python train.py --horizontal_flip=true --padding_mode="reflect" --eps=1e-08 --one_sided=false
Rows from block 8, named by matrix and row number. Rows with one number belong to one channel. Each number is 128 + 32 x the weight over its row's rms, rounded and kept within 0 to 255. All counts start at 0.
# convs1: grouped (24 groups) 3x3 conv (model.blocks.8.convs.1.weight, 384x16x3x3), inputs within the group 8-15, a 3x3 kernel for each
# convs2: expand pointwise conv (model.blocks.8.convs.2.weight, 384x384x1x1, transposed), outputs 64-127
convs1.141 [ 91 136 105 125 129 153 155 122 132 176 158 181 111 164 114  85 105 109 171 177 128 150  95 113  85  76 118  96 116 127 104 121 125 137 137 105 117  87 122 176 171 121 123 172 157 115 138  74 138  92 148 154 130 125 152 133 113 105 107 171 118 100 123 251 177 138 134 173 161  32 105 144]
convs1.142 [105 153 102 150 149 164 111  97 198 146 114 147 123 137 129 149 115  98 170 176 140 101 212 141 107 123 112 135 130 123 144 138 117 111 112 111 200 197 136 111 173  75  76 160 128  90 112 139 105 195 147 157 216 127  99 133 120  94 152 142 157 168 134  83 112 137 120 177 121 120 108 140]
convs1.143 [ 80 144 169 154 109 114 123 180 136  90 120 148 123 127 155 140 124 147 195 102 113  90 133 100 127  87  91 128 191  89 115 155 172 161  81  97 141  90  86  94 103 132 118 153 137 122 122 156 150 135 123 119  75 139 142 140 111 129 131 116  91 103 133 101  94 191 145  90 132 137 127 131]
convs1.144 [135 139 179 125 106 142 137 113 122 147 122  94  99  88  81 144 146 197 126  83 101 194 189  92  97 203  97 148  95  85  83 124  79 111 129 177 107 103 130 125 114 131 124 230  82 127  69 103 138  82 149 151 150 119 101  80  99 104 105 114  94 155 146 110 138 125  96 125 182 161 116 149]
convs1.145 [134 175 150 128 116  81 144 106 102 149 167 218 111 128 130  86  75  81 117 129 113  89 157 111 156 106  89 123  50  79  83 109  97 102 114  76  88 139  85 157 143 157 149  92 115  97  82  95 155  80 115 108 116 116 124  77  80  84  78  99 109  91  99 153 121 122 135 113 130  66  65 200]
convs1.146 [113 156 174 131 120 168 137 153 117  70 167 139 106  79 127 126 109 103 172  68 110 122 136 103  99 144 110 170 184 109  85  84 129 126 113 105 131 158 100 126  98  78 110  94 146 133 141 102 137  58 108 160  74  74 189 125 101  99  52  23  76 100 123  89 139 141 156 119 116 112 122  78]
convs1.147 [126 120 118 139 121 134 128  87 123 120 133  96 112 136 132 161 121 140 113 152 121  84 165 128  99 217 107 128  77 174 104 188 210 171 165 115 104 160 141 115 126 165 110 133 182 106 140 167 141 130 152 152 172 120 125  52 113 121 170 230 133 178 164 140 105 137 117  98 123  78 105 102]
convs1.148 [105 150 138 137 153 158 156 129 103 130 107  92  91 104 105  31  40 145 119 113 101 142  86  78 153  94 146 112 201 109 128 136 228 129 151 219 170 100 129  84 124 113 128  58 153 139 165 157  94 150 147 130 172 168 204 133 134 201  86 190 140 153 129 115 137 139  99 140 116  97 154  97]
convs1.149 [127 142 120 128  93 134 113 109 140 155 171 125 147 111 110  99 107 112 122 178 118  99 132 185 121 105  92 136 196 157 114 144  82 117  58 113 157 160 103 113 170 154 136 129 102 122 126 176  81 135 118  92  81  71 171 193 206 145 164 137  68  67 113 119 104 125 100 132 115 175 150 167]
convs1.150 [113 119 138 104 128 174 157 150 158 194 195 122  68 120 152  90 122 116 207 144  74 164 139  95  70 103 109 111 127 123 118 129  85 115 111 117 178 136  90 117 167 137 109 130 123  93  71 130 109 109  94 101 210  99  45 100 101  99 119  79  30 166 100 103 128 171 123  69 144 160 131 140]
convs1.151 [121 156 120 132 143 106 122 142 118  99 128 124 190 133 204 100 116 102  89 105 100 176 163 113 165 108 134 112 175  58 156 155  96  61 188 161 112 148  94 113 138 141 165 132  87 139 151  76 168 127  63  93 172 117  77 101  77 158  98 143 197 116 110 132  93 143  83 120 140 124  66 150]
convs1.152 [114 112 154 118 122 119 124 131 109 116 118 119  75 145  97 140 152 153 109 134 139 116 105 209 103 173 100 126 170 150  46 180 147 211 128  64 138 108 133 140 114 110 105 175 106 185 129 151 126 158 177 219 140 108 112 153 108 103 150 148 207 109  89  96 114 119 132 107 100 165 106 182]
convs1.153 [113 118 125 128 134 127 149 120 149 134  97  62 122 124 148  85 176 146 139 106 123 152  99 128  94 115 118  45 133  78 129 114 131 200 171 160 136  99 140 124 124 121  89 126 110  81  72 109 148 117  85 184 197 151  55  40 125 148 164  97 195 120 161 173 172 153 111 121 148 120 109 100]
convs1.154 [126 118 118 117 144 132 102  88 199  64 135 131 118 102 130 122 134 143 120  95 127 114 142 113 108 135 117 137 150 101 176 125 151  91 102 126  88 131 115 103 125 111 145 121 132 139 116 147 118 176 136  99  47 132 113 172 124 157 115 141  77  39 119 112  83 116 160 146 126 170 224  99]
convs1.155 [143 148 145 123 107 124  99 124 109 141 111  80 108 117 162 160 135 119 116 129 110 163 156  79 171 155 158 153  43 108 209 121 204 184 119 118 119 133  99 127 160  90 191  87 115 158  85 156 160 107 173 161 152 140  94 178 234 164  95 166 190 124 154 122 126 119 107 152  83 121 130 111]
convs1.156 [131 103 144 147 153 131 103 119 122 129 144 152 114  99  94 104 134 148 153  98 141  89  80 170 132 134 101 127  51  97 135  80  78 153  69  63 168 145  95 150 126  74 128 101 131 127 116  89 111  90 123 101  89 125 107 139 108  88  95  73 124  80  87 122 108 120  74 168 188 112 162 173]
convs1.157 [117 132 152 151  89 112 157 103 144 138 131 117 117 128  91  86  89 118 150  79  86 122 124 157 138 122  98 122 189 127 162 139 229 164 165 126 129 121 127 142 108 131 126  98  81 102 179 142 122 198 143 110 188 106 211 181 120 140 190 151 146 158 118 106 169 109 131 157  97 119  73 117]
convs1.158 [138 122 139 137  66 105  99 101 135 139 140 127 107 154 152 108 101 129 111 136 194 116 202  92 149  87 115 171 166 182 180  70 156 132 157  74 186 142 137 124 137 147 100 113  99  90 171 133 179 122 150 157 166 171  46 162 147 164 163 208 126 187 133 151  89 133  97 131 120 127  96 126]
convs1.159 [128 158 118  93 136 167  94 110 134 113 158 166  88 142  99  91  98 139 118 100 137 135 118  70 134 117 115 145  86 147 120 110 126 161  41 108 144 128  87 168 149 118 114 149 170 135  68  87 170 126 101 145 123 115 146 106 118  93 133 114 171  77 128 104  99 101 171 175 167 108 156  96]
convs1.160 [121 177 110 115 130  99 145  74 180 109 131  91  98 120 131 126 112 136 140 129 106  99 103 134 120 167  87 169 112 135 122 164 166  81 182 172 122 156 105 165 113 173 191 180 229 133 110  82 121  81  94 201 174 111 188 174 117  77 141 157 100 163 187 103 113 103 150 124 122 129 125  89]
convs1.161 [174 167  95 138 119 124 184  90  95 157 131 171 121 102 139 175 134 109  96 152 124 125 101 142 147 154  94 147 138 111  88 142 116 142 101  95 155 149 138 121 137 105  70 174 110  87 118 129 100  98 213 125  84 166 119 140 101 107 109 101 134  70 110 127 125 140 109 149 170 127 144 139]
convs1.162 [202 152 180 211 172 161  50 162 146 101 121 115 125 120 126 172 128 106 138 130 138 115 139 132 125 102 116 170 178 166 154  87 132 132  95 171 150 161 207 145 123  97 160 171 168 126 132 168 150 111  42 138  77 115 133 143 148 177 197 170  99 134 196 107 135 116 123 147  83 162 159 130]
convs1.163 [164 134 111 101 127 114  99 159 109 104 108 144 164  75 137 130 140 112 102 122 115 138 104 116 132 109 142 136 114 158  89 189 108 111 117 113  92 187 121 101 167 119 119 113 105 132 135 105 167   7 214 125 183 115  92 125 114 130 174  74 122 157 125 131 170 119 133 150 132 126 118 139]
convs1.164 [130 104 118 142 109  63 166 128 104 114 144  86 125 127 102 130 116  97 138 109 163 139 161 131 136 155 103  14 184 148 116 184 173 190 208 170  89 166 151 131 195 209 157 182 205 151 137 102  81 127  89 113 105 143  91 116 130 108 145 110  80 143 117 104 131  76 147 129 106 120  95 128]
convs1.165 [ 99  50  98  78  91 114  94 163 218 164  86  89 130 183 144 119 127 126 153 201 166 107 126 128  98 100 119 124  83 137 120  75 124 124 107  95 130  77 126 126  61 154 156 104  74 103 198 103  96 109 148  97 172 143 142  76 110 103 103 113 152 130 160 163 139 144 168 121 115 167 120 110]
convs1.166 [162 138 145 144 179 172 104 181 114 160 129 169 111 122 134  75 131 119 143 115 148  93 137  92 150 122 100 114  88 109 109  74 106 116 122 127  95  84  85 100  93 125 182  78 111 170 159 139 120 139 140  92 145 153 153 127 127 185 252 204 132 147 165 166 119 131 139 165  81  99 114 128]
convs1.167 [132 147 201 141 130 120 114 121 132 140 131 147 154 127 143 112 115 129 135 136  96 108 105 141 134 123  85 139  98  62 185 154 115 141 121 161 146  64  68 101 168 167 131 104 118 144 109  86  82 136 151 116 100 119 126 131 255 153 138  79  97  71  73 125 142 113 148 167 124 104 136 144]
convs1.168 [103  66 142 243 140 144 108 164 138 101  84 126 154 100 119 153 193 132 134 140 115 136 116 108 130  91 134 123 150  89 153 124 130 126 112 156 185 146  74  81  82 167 182  72 104 105  91  99 139 166 162 100 147 104 189 144 177 143 171 166 141 193 158  78 158  96 111 153 144 119 106 145]
convs1.169 [116 213 127 157  91  95 120 115 142 104  69 104 120 138 119 163 183 172 108 126 109 101 138 202 113 102 122 145 125 133 184 153 148 102  87 119 119 116 126 158 156 151 126  78  97 129  83  77 116  86  77 177 203 205 114 156 186 119 120  83  98 116 117 115 184 153 146 118 124 122 105  74]
convs1.170 [103  83 120 125 124 129 110  82 137 116  95 141 115 141 146 102 125  94 154 135 129 100 161 121 151 134  87 109  53  98 125 117  72 129 216 184 109  78  89 109 113 113 117 160 141 122 190 124 165 191 122 132  74 100 155 100  78 105 116 132 122 105 151 124 124 140 115 145 104 114 154 160]
convs1.171 [159 120  20 139 105 124 122 152 177 121 126 171 127 109 155 117 136  93 131 117 148 120 128  86 138 118 151 130 119 130 108  97 140 148 148 126 107 133 164 109  64 123 151 148 134 226 181  50 174 103 113 160  69  84 151 105  72 105 126 165 111 153 227 115 123 159 114 144 128 143 134 136]
convs1.172 [111 175 151 148  80 117 107 115 143 142 105 121  96 159 132 127  90 154 125 147 158 104 152  67 125  84 110 113 128  87 127 100 157 157 149 103 122 123 104 114 116  90 120 111 146 196 168 141 117 187 101 109   7 141  99 120 116 139 126 128 131 143 158 131  93  87 148 108 138 140 143 118]
convs1.173 [113 199 151 132 178 114 112 183  90 146 112 138 128  88 176 139 133 112 131 139 109 175 101  85 137 114 161 103 112 126 106 139 117 139 148 148 116 142 101 105 132 149 128  93 153 127 168  65 131  77 171 150  54 119 123 164 149 125 158 134 100 209  93 141 106 104 107 116 103 121 113 145]
convs1.174 [151 134 144 100 123 102  79  95 117 150 101 152 149 143 150 131 112 115 155 171 126 145  97 120 118 151 190 108 129 132 142 116 105 114  81 118 109  77 128 116 114  84  83  79 136  91 188 108 104 188  76 151 217 183 146 166 116  86 110 135 105  88 111 151 135 142 138 125 139  89 148 121]
convs1.175 [ 84  96 103 153 116 105  97 111 135 131 142 122 150 131 112 130 109  84 128  87 149 134 131  83 139 158 111 143 176 116  87 127 108 123 131 144 172 109 101  52 129 137 137 202 145 123  53 165  79 111  71  93 103 167 140 151  66  85 110 114 128 105  80 139 123 108 158 152 157  98 136 125]
convs1.176 [126 161 177 129 120 170 115 207 157 157 218 180 133 146  89  63  65 144 129  87 136 146 113 126 132 136 114 152 176 139  79 147  88  99 103  61 112 131 115 129 126 102 102 135 103 113 168 129 151 177 133 136 125 185 186  86 111  86 187  95 100 131  79 156  97 143  76 123 115  84 121  75]
convs1.177 [100 155  80  65 148 112 157  96 164 122 157 165 118 148 167 181 144 110 133 129 122 103 128 113 116 131 109 112  95  94 168 173 147 131 198  71 102 186  89 138 154 128 169 134 121 154 130  82  76 146 168 109 125 130 138 129 140 117  86 109  87 162 114  90 116 170  92  71  73 100 117 120]
convs1.178 [ 90 145 109  69 132 121  83 119 129 131 138 110 145 117 186  97 128 155 102 132  96 129  80 112 124 123 111 147 135 118 102  66 113  88 121 111 171 132 165  93 147 138 122 191 151 144  89 131  97 106 158  88 150 182 138 148 151 132 155 116 157 136 110 102  93 168 163 113 116 216 131  82]
convs1.179 [153 136 104 107  98 136  80  95 148 117 144 108 172 151 155 116 215 106 115 151  97  92 129 161 132 116 116 126 173 131 103 135 165 184 178  95 102 127 115 138  66 173 130 147 122 126 145 154 114 147 105 192 159 154 148 104  89 146 155 146 153 158 116 116  64 164 168 116 123 144 183  87]
convs1.180 [116 121  85 104 102 154 153  70 129 156 159 122 158 172 150 139 148 131 154 142 114 140 126  94  93 151 104 136 194 117 145  95 158  57 161 100 153 126 146 175 101 135 107 178 156 119 132 110  96 116 147 156 141 142 138 198  88 134 126 154 115  88 129 161 225 102 159 125 174  62  87 151]
convs1.181 [126  84  72 107 146 156 132 184  96 123 102 108 148 108 118 105 132 147 150  93 158 121 137 130 128 148 147 111 242 101 161 130  91 145  59 153 125 112 129 140 104 106 143 141 164 136 116 171 138  86  90 163 179 110 137 119 161 129 156 114 116 100 106 175 210 159  99 156 121  87  71  64]
convs1.182 [102  94 138 132 114 111 113  63 139 180  89  72 120 146 108 167 125 155 115 144 129 126 119 135 125 152 110  78  57  80 170 141 159 127 149 136 113 143 146 109 160 102 158 102  99  91 105 143  90 103 116 144 205 150 101 101 133 131  91 110 151 144 110 124  94  84 109 119  84 145 148 153]
convs1.183 [ 92 136 107  82  86 130 119 125 141 123 170 138 109 151  98 170 152  79 135  96 121 115 119  80 121 109 114 123 125 115  72 135 132 131 117 130  96 120  94 129 156 100  98 178 175 174 114 126 162 141 107 124 101  82 153 178 108 110 109 165  82 140 170 148 138 107 112 112 138  64 103 116]
convs1.184 [138 135  88  84 144 142 128 108 159  89 149 116  78 178  83 103 146 173  78 187 149 118 120 149 132 112 113  95 135 136 147 113 196  95 114 150 112 104 110 106 146 127  72 132 110 151 105 137 116 148 143 106 160  95 174  92 136 167  91 174 165 129 152 195 120 202 184  68 175 157 139 167]
convs1.185 [193 102 137  79  87 131 134 128 125 137 103 125 133 131  91  89 114 148 109 116 103 133 128 144 154 127 102 112 119 144 124 106 113 106  60 132 172 165 151  98 126 107 137 114  96 164 100 135 130  85 130 140  82 122 155 138 106 187 162 142 130 207 153  89 178 159 224 211 121  60 215 212]
convs1.186 [123 146 146 164 137 115  79  84  81  75 105  96 153 154 191 154 124  94 134 127 146 130 119 120 149 128  95 165 158  81  84 106 195 159 125 134 110 136 169 117 131  82  97 122  96 111 116 123  86 146 162 131 141 130 121 119 102 156 123 131 140 151 183  81 141 100 144  88  66 153 206 218]
convs1.187 [104 132 149 126 116 103 120 134 160  98 188 114 152 121 174 130 196 116 133 122 143 117  87 155 175 172  81 143 112 110 113 191 140 142 157  74  65 149 117 186 171 168 102  69 171 102 157  94 140 126 184 142 138 100  83  89 156 176 122 200  94 121 121 112  91 177 142 115 121  99 116 123]
convs1.188 [123 112 115 101 131 147 152  84 137 216 135 162 100 156 137 156 124 137 158 140 103  94 142 124 116 168 147 125 113  78 123 152  99 113 170 161 128  96 127  59 158 112 164 137 129 187 130 139 148 136 115 128 129 179 123 139 131 185 123 135  75 197 105  94 115 133 172 125  97  90 138 110]
convs1.189 [108  73 128 168 114 148 168 154 155 173 102 149 111  77 175 128  99  83 123 111 132 116 142 112 132 136 156 120  91  76 114 180  73 225  82 207 155 132 104 135 133 132  85 136  99 140 115 146 111 123 138  97 108 127 111 183 158 126 149  89 126  87 102 113 137 120  87 127  99 117  96 127]
convs1.190 [110 151 178 144 107 104  96  91  89  93 126 159  90 151 159 138 116 120 132 138  93 133 140  80 141 114  92 168  75 111 151 201 111 122 117 170 140 141  97  82  62 147  89 126  76 122 147 101  95 166 110 169 107 132 127  82 129 138 159 180 127 120 177 168  11 191 165 148 165 177 160 134]
convs2.141 [134 127  86 170  81 141 108 134 164  94  85 125 141 149 144 120 129  70 118 148 173  98 146  95  95  88  83 122  94  74 100 108 174 139 116 208 151 135  96  56 161 122 111 133  80 151  80 146  65  98 113 111 112 255 111 100 141  98 141 107 164 113 115 130]
convs2.142 [ 95  82 123 167 128 150 108  98  90 161 109 113 113 147 124 148  79  92 174 115  64 140 111 136  92 131  85 140 110 107 151 127 114 133 108 129 129 132  96 161 107 187  72  93 127 108  94 161 211 112 154 118 168 106 153 107 123 160 119 144 128 143 108  86]
convs2.143 [186 142 130 145 114 145 113 135 161 137 152 144 195 127 102  84 210 120 118 146  95 118 166 143 139 118 113 110 118  70 105 160 119 123  77 168 127 116 111 163 141 141 102 143 153 103 120 101 149 149 101  98 159 104 145  52 127 105 136 121 153 149 140  86]
convs2.144 [116 144 120 166 104 167 161 141 152 135 117  99 144 104 138 170 166  78 169 133 153 136 117 177 173 167 147 107 113 193  98  85 145 120 132 169 161 112 117 148 116 150  88 144 120 167  80 124 101 158 116 117 101  83 133 181 129 170  80 198 172 138 125  60]
convs2.145 [129  84 124 129  72  95  99 149 107 117  74 162  60 108 103 102 154 125  84 104 133 101 138  89 126  99 113 150 106 104  95  88 110  53 134 153 140 146 106  98 153 126 100 100 144 155  89 137 118 135 115 120 146 145 122  87 137 167  46  76  83 122 146  63]
convs2.146 [ 96 112 162 132  85 141 129 144 117 118 131  65 124  80 130  90 134 130 129 104  85  88 109 147 156 127 126 148  83 151 136 117 124 144 142 149 172  76 149 135 121 127  70 196 137 129  86 176 166  99 162 147  96 169 108  97 200 114 129 124 148  58 148 107]
convs2.147 [118 121  87 138 152 129 115 107  91 192 137 126 106  93 116 204 169  82 122 136 143 122 175  77 134 144 149 117 113  83 117 141 128 109 154 145 131 151  48 149 118  97 139  71 114 150 140 106 140 120 158 128  91 131 151 120 112  88 153 179 187 157 118  77]
convs2.148 [156 132 131 135 127 127 109  99 106 111 157 142 143 176 153 138 129 165 176 111 132  73 102 115 135 150  43 124 186 145 143 128 106 175 140 245 130 172 151 163 203 126 169 144 119 151 173 152 154 116 123  83 109 124 172 196 131  76 143 191 118 110 114  89]
convs2.149 [151 157 173 163 162  91 126 119 177 118 165 107 185 138 143 116 215 179 195 123 185 173 137 255 134 217 137 135 160 123 136 181 167 193  66 109 134 157 110 118 123 139  69 125 102  91 121 120 134  97 134 158  78 119 147 109 182 159 188 150 135 159 117 115]
convs2.150 [183 104 105 125 127 111  95  73 148 164 129 171  79 100 158 138 205  85 141  93 139 160 153 140 136 108 142 187 121 121 116 112 105 151 124 162  98 117 166 121 106 107  64 154  94 147 117 132 121 141 114  83 117 117 153  58 145 137 142 106 131 117 163 110]
convs2.151 [142 102 185 165 123  84 146  94 185 126  81 178  99 124 124  80 125 109  93 109 132 133 132 197  68 168 158 137  80 177 169  97 140 111 169 135 113 107 154 138 134  84 145 195 129 136 108 110 109 187  73 137 136 117 118 100 139 145  99 129 157 185 196  80]
convs2.152 [139 120 113 122 140 161 141 103 158 143 132 149 167 135 211 172  88 113 136 113 101 146 117  70 113  93  93 118 147 130 133 113 175 130 151 112 190  60 145 118 133 138 178 237 100  94 107 184 131  95 113 195 206 155  78 116 112 125  72 128 166  81 126 106]
convs2.153 [185 145 119  80 117 100 123 109 123  76 108 147  82 112  90 168  79 134 174 146  95 114 105 106 121 157 104 132  84 162 186 117 130 104 149 175 255 154 107 103  93  61 129  93 113 177 146 138  70 208 131 116 154 126  99 153 125 140  95 152 100 175 105 183]
convs2.154 [153 147 172 110 149 189 149  50  82 176 182 109 143 161 159 113  96  94 131 118 107 154 128 127 171 109 134 123 164 114 183 151 113 135 109 174 150  82 111 110 110 162 189 151 110 149  92 115  86 102 129 144 100 154  97 154 201 139 149  65 166 163  76 125]
convs2.155 [169 130 133 138 165 157 154 198 119  76 121  94 149 105 115 153 194 143 163 150 154 126 168 137 114 145  76 174 147 137 129 116  83 102 142 131 111 160  78 116 147  61 119 127 113 146 126 124 156  78 137  92  76 164 116 166  90 136 155 171 126 144  46  89]
convs2.156 [105  80 119 150 146 137 137 119  94 132  97 108 147 149 138 175 176 132 155 128 105 126 103  95 159 115 129 161  61  97 143 120 150 103 156  96  93  62 204  76  73  84  89  77 152 140 129  94 159 122 131 147 163 166 107 111 169 124 151 127 116  70 109 189]
convs2.157 [178 120 126 126 118 112  99 108 162 156 140 152 117 135 155 111 209  97 107  65 129  95 116  93 187 130 106 141 120  62  96 144 133 120 112 217 111 124 151  80 115 157 147 210 137 153 136 142 157  75 100 114 227 112  89 128 136  85 113 109 173 111 218 114]
convs2.158 [203  73 110 105 110 142 129  88 158 138  98  99 153  79 151 153 236 149  88 154 130 115  49  86 140 136 161 112 147 124  74 130 128 131 144 104 113 118 166 129  78  83 129 148 152  76 197  89 149 102 117 169 122 161 135 143 135 116 129  94 133 142 172 162]
convs2.159 [142 131 140 107 135 118 181 107 123 128 173 127 113 159 151 143 123 115 149 143 151  76 119 161 142 111 142 220 146 197 132  99  84 124 125 110  68 124  93  97 141 151 102  65  58 131  99  49  69 129 107  87  81 147  65 169 100 126 157  63 173 132 106 188]
convs2.160 [119  70  97 131 127 141 153 123  85 118 161 115 126 101 152 159 110 152 119 110 104 203  32 107 140 124 130  77  97 130 113 101 168 106 149 122  56 120 169 103 116 129 139 138 141 160 156 122 152 105 192  61  75 128 140 134  81 117 154  94 120 171  87 113]
convs2.161 [103 138 120 127  64  89 116 161 198 168 160 116 170 149 126  66 164 121 124 154  92 182 149  74 143 150 193  91 136 133  83 181 131 131 140 183 166 146  93  93 146 209 119  84 161 148 126 125 156 160 112 129 162 104  54 127 123  91 126 110  78 216 143 123]
convs2.162 [ 50 116 145 145  97 123 127 134 117 121 134 186 151 129 111  65 120 109 128 134 107  90 122 130 131 123  80  79 119 158 116 142 119 160 160 110 140  67 141 159  75 125 152 153 182 128 106 106 147 175 115  71 109  90 145 132  64 127 180 102 124  98  73 118]
convs2.163 [112 125 128  80 135 166 196 121 138 116  75  97 101 126 161 181 113 167 138 103 132 175 132  89 146 122 138 115 160  90 187 137 127 139 123 130  90  76 166 129 152 212 133 106  81  86 114 119 123 110 157 148 154 107 105 155 121 106 157 154 147 112 122 109]
convs2.164 [122 119 158 123 129 108 155 178 142 196 108 132 107 144 166 173 108 110 104  90  94 116  47 120 138 110 114 111 141 109  85 137 127  58 159 200 106 189  88 154 155 187 116 115 176 161 163 152 156 117 113 134 129 199 100 126  81  82 170 143 116  62 113 153]
convs2.165 [ 71 165  92  94 115 127 149  94 164 168 137 148  38 125 182 102 105 172 127  94 165 130 146  91  95 162  97 120 128 150  83  83 162 109 118 110 170  93 109 143  80 187  91 135 130 135 164 142 101 186 142 128  69 133 173 162 111 107  81 145  89 145 143 130]
convs2.166 [138  97  74 110  98 154 124  91 138 122 120 112 159  87 113  91 104  93 182 127 155 155 152 109  95 157 118 131 117 126 136 106  96 104  89 152  79 129 113 109 115 103 110 168 109  88 121 157 109 199 155 210 170 144 144 111 177 121 122  99 126 105 117 167]
convs2.167 [ 89 183 142 164 120 105 109 150 132 116 136 165 119 133 146 121  87  94 130 155 140 107 100 176 112  97  87 199 138  68 125 121 107 152 115  98 125 138  71  45 112 137 120  71 169 110 134 147 131 113 120 100 177  93 134 120  81  52 129 156 139 218  87  94]
convs2.168 [134 156 138 125 119 126  72  85  93 112 119 143 118  85 150  73 101 112 128 112 135 131 137 128 137  96 129 135  94 104 130 126  84  81  97 139 134 120 121 190 143 120 148 147 118 107 149 136 103 143 206 121 119 157  92 120 143 147 134  94 120 179 168 111]
convs2.169 [177 169 151  72 129 111 137 129  86 119 149 167 191 119 124  76 138  98 148 121 171 125 161 155 110 129 112 125 149 124  99 135 104  93 164 132  95 168 123  63 132  94 160 151 146 144 136 203 120 106 138 123  72 116  62 124 140 140  91 110 160  89 168  71]
convs2.170 [ 76 100 131 176 140 117  88 120  74  79 202 128 132 139 145 102 109 142 158  77 130 161 109 102 129 150  97 130 120 166 135  99 114 158  71 136 127  75 136 167 129 117 120 145 141 154 154  78 147 107 155 144 123 187  53 131 143 111  93 144 116 149 108 109]
convs2.171 [ 94 138 149 151 167 116  98 133 115 159 158 141 140 120 136  85 196 142 169 129 153 123 168 133 139 147  24 173 137 116 180 106 113 123  97 128 189 123 134 146 105 119 127 166 177  94 131 122  88 125 121 112 138 117  68 110 168  90  97 146 119 209 155 137]
convs2.172 [130 111 114 128 158 108 110 142 220 170 142  98 139 118 146 111  87 150 180 113 152 168  67  90  77 121  77  99  74 157  94 111  84 122 159 108  85  58 100 137  87 107 103 112 152  91 188 110 119 144 124 133 113 150  90  41  89 145 152 184 162  49 134 164]
convs2.173 [ 91 116 112 208 145 110 114 174 127  75 159 116 160 134 109 144  74 105 133 107 110 116 149 141 119 135 123 119 131  90 160 115 120 153 118 117 126 111 166 221  91 157 184  98 130 105 103 130 133  57 144 181 124 140 121 125 169 104 180  67  85 123 152 164]
convs2.174 [ 82 113  78 140 101 148 136 124 124 125 141 134 144  80 198  99 164 133 122  98 162 188 118  95 110 179 190 217 166 118 112 171 154 125 137  65  88  95 155 147 128  94 126 122 184 114 101 108 146 161  69 112 159 150 133 101 115 146 139  94 112 191  92 115]
convs2.175 [117 111 171 142  87 146 145 136  93 127 120 130  79 170 125 125 130 111 143 130 135 171 135 117 118 114 141 127 118 162 120 105 109 102  78 151  89 128 137 176 143 202 123  76 105 209 119 144 148 150 108 116 117 141 110 128 182  34 160 109 142 145 157 110]
convs2.176 [156 122  91  65 126 133 101  87 202 165 140 165 118  96 162 109 161 163 111 162 166 138 106 178  94 162 221  91 109 111 134 114 123 124 220  95 124  75 165 139 211 138 151  80  84 100 178 109 117 132  91 149 172 145 144 123  86 162 182 136 111 134  99 165]
convs2.177 [186  82 158 129 109  93 130 147 133 145 180 114 104 136 125 159 108 105 183 120 102 130  98 142  96 165 165  94 153 129  82 103 118 113 119 142 203 117  95 199 116 186 140 117  97 168 129  90 129 111 101 126 169 106 105 149 155 120 118 113  92 139 205 111]
convs2.178 [117  62 173 146 117 123 144 142  95 120 158  83 159 120 111 110 138 142 137 136 129 118 148 108  59 144 179 127 150 165 145 111 154 117 120 189 122 134  69  82 155 128 105  80 161  94 126 155 106 129 138 139  61 101 119 104 173 144 137 140 135  96 115 131]
convs2.179 [164  89 115  94 116 135  63 135 128 155 164 161  81 158 135 108 154  92 156  92 174  72 162 130 120 106 154  80 124 187  80 121 131 115 177 147  79 102 165 115 128  98 127 156 177  77 106  73 102 144  99 134 132 118 114  86 109 118 136 105 161 141 104  87]
convs2.180 [ 52 105 120 117 104 135 203 141 138  89 126 195 109 138 173 110 161  86 112  57  52 136 149 124 127 142 109 136  89 161  84  92  72  99 108 127 168 154  99 133 124  79 109 162 131 114  71 111 118 138 156  61 189 118  60 123 139 161 116 166 145 119 108 136]
convs2.181 [ 60  69 168 200 146 181 153 154 142 113 170 119 107 119 123 137 149 141 139 134 124  75 109 106 132 143 251 211  99 164 130 113 101 105 138 128 164 122  80  62 102 119 110 112 104 113 129 128 139  76 148  91 205 100  87 157 119 122 123 194 154 165 117 150]
convs2.182 [180 163 119 143 152 124 108  81  81 125 132 118 133 171 139 110 136 161 116 104  95 185 113  94 122 136  98 122 108 126 157 150 147  84 127  90 134 115 166 139  77  89 174 119 118 131 153 130 142 163 117 132  94  94 135 162 115 123 114  74 162 120 146 121]
convs2.183 [110 151  96 112 166  96 135 130 117 117  91 132  85 154 114 179 137 102 142 123 127 140 153 186 133 151  50  83 128 130 153 139 116 164 111 107 111  58 138 181 197 144 118 117 153 160 116 139  98  99 132 187 142 191 134 102 115 144 126  88 169 113 151  66]
convs2.184 [128  99  93 127 135 192 103 160  92 103 150  97 120 172  99 202 139  97 113 145  89  83 110 129  86 103 107  95 115 123 147 145 119  71 176 136 151 121 117 149  68 192  90 143 108  84 169 126 123 122 148 118  91 115 140 165 185 152 191  76 106 107  99 154]
convs2.185 [130 166 159 116  88 104 127 106  86 131  77  93 179 120 103 146 159 127 106 118 130  99 138 132  82 118 136 152 131 115 129 156 139  76 152 213 121 247 125 133 113 126 116 100 162 129 136  99 118 142 109 176 128  74 115 207  52 164 168 161 113 120 137 136]
convs2.186 [156 138 138 125 164 164 169  93 135 124 104  95  93 158 117 127 120 141 234 123  95 172 103 122 104  96  76 180 140 134 105 106 126  99 161 112 120 144 143 152 120 110 155  92 113 137  82 116 136 123 107  98 133  73 123 123 123 112 100 102 127 122  63 147]
convs2.187 [184 163 155 115 102  82 141 116 176 118 150 183  92 158 159 110 231 126 158  75  68 117 115  70  59 102 128 184  72  78 133 104  81 123 122 129  89 109 121 120  99 160 128 138 148 149  75 122 144 103 148 128 100 110 123 159 101 122 148 164  90 111  71 118]
convs2.188 [167 150  90  87 113 176 195 108 160 106 158 150  85 162 171 158 188 134 163  73 144 150 129 130  81 100 157  79 130 145 183 126  98 132 172 142 160 158 107 123 151 140 140 116 110 152 137 161 126 126  68  93 179 143  91 144  95 147 134 151  74 126 132  76]
convs2.189 [178 118 105 111 135 116 185 145 192  47 139 165  90 154 103 163 153 116 111 158 179 156  86 113 177 127 130  60 143 172 161  82 177 122 157 145 146 142 132 119 176 100 115 131 111 120 177 133 111 136 166 120 124  94 167 101 109  84 162 111 127  88 144  93]
convs2.190 [103  98 141 132  62 169 123  88 116 197 124 182 199 104 107 131 193 162 116 116  78 112 150 115 103 169  78 124  99  98 124 177  84 110 109 176 118 135 158 136 108 156 156 119 138 122 170 116 119  92 105 126 127 115 122 124 104 126 192 105 163  71 136 142]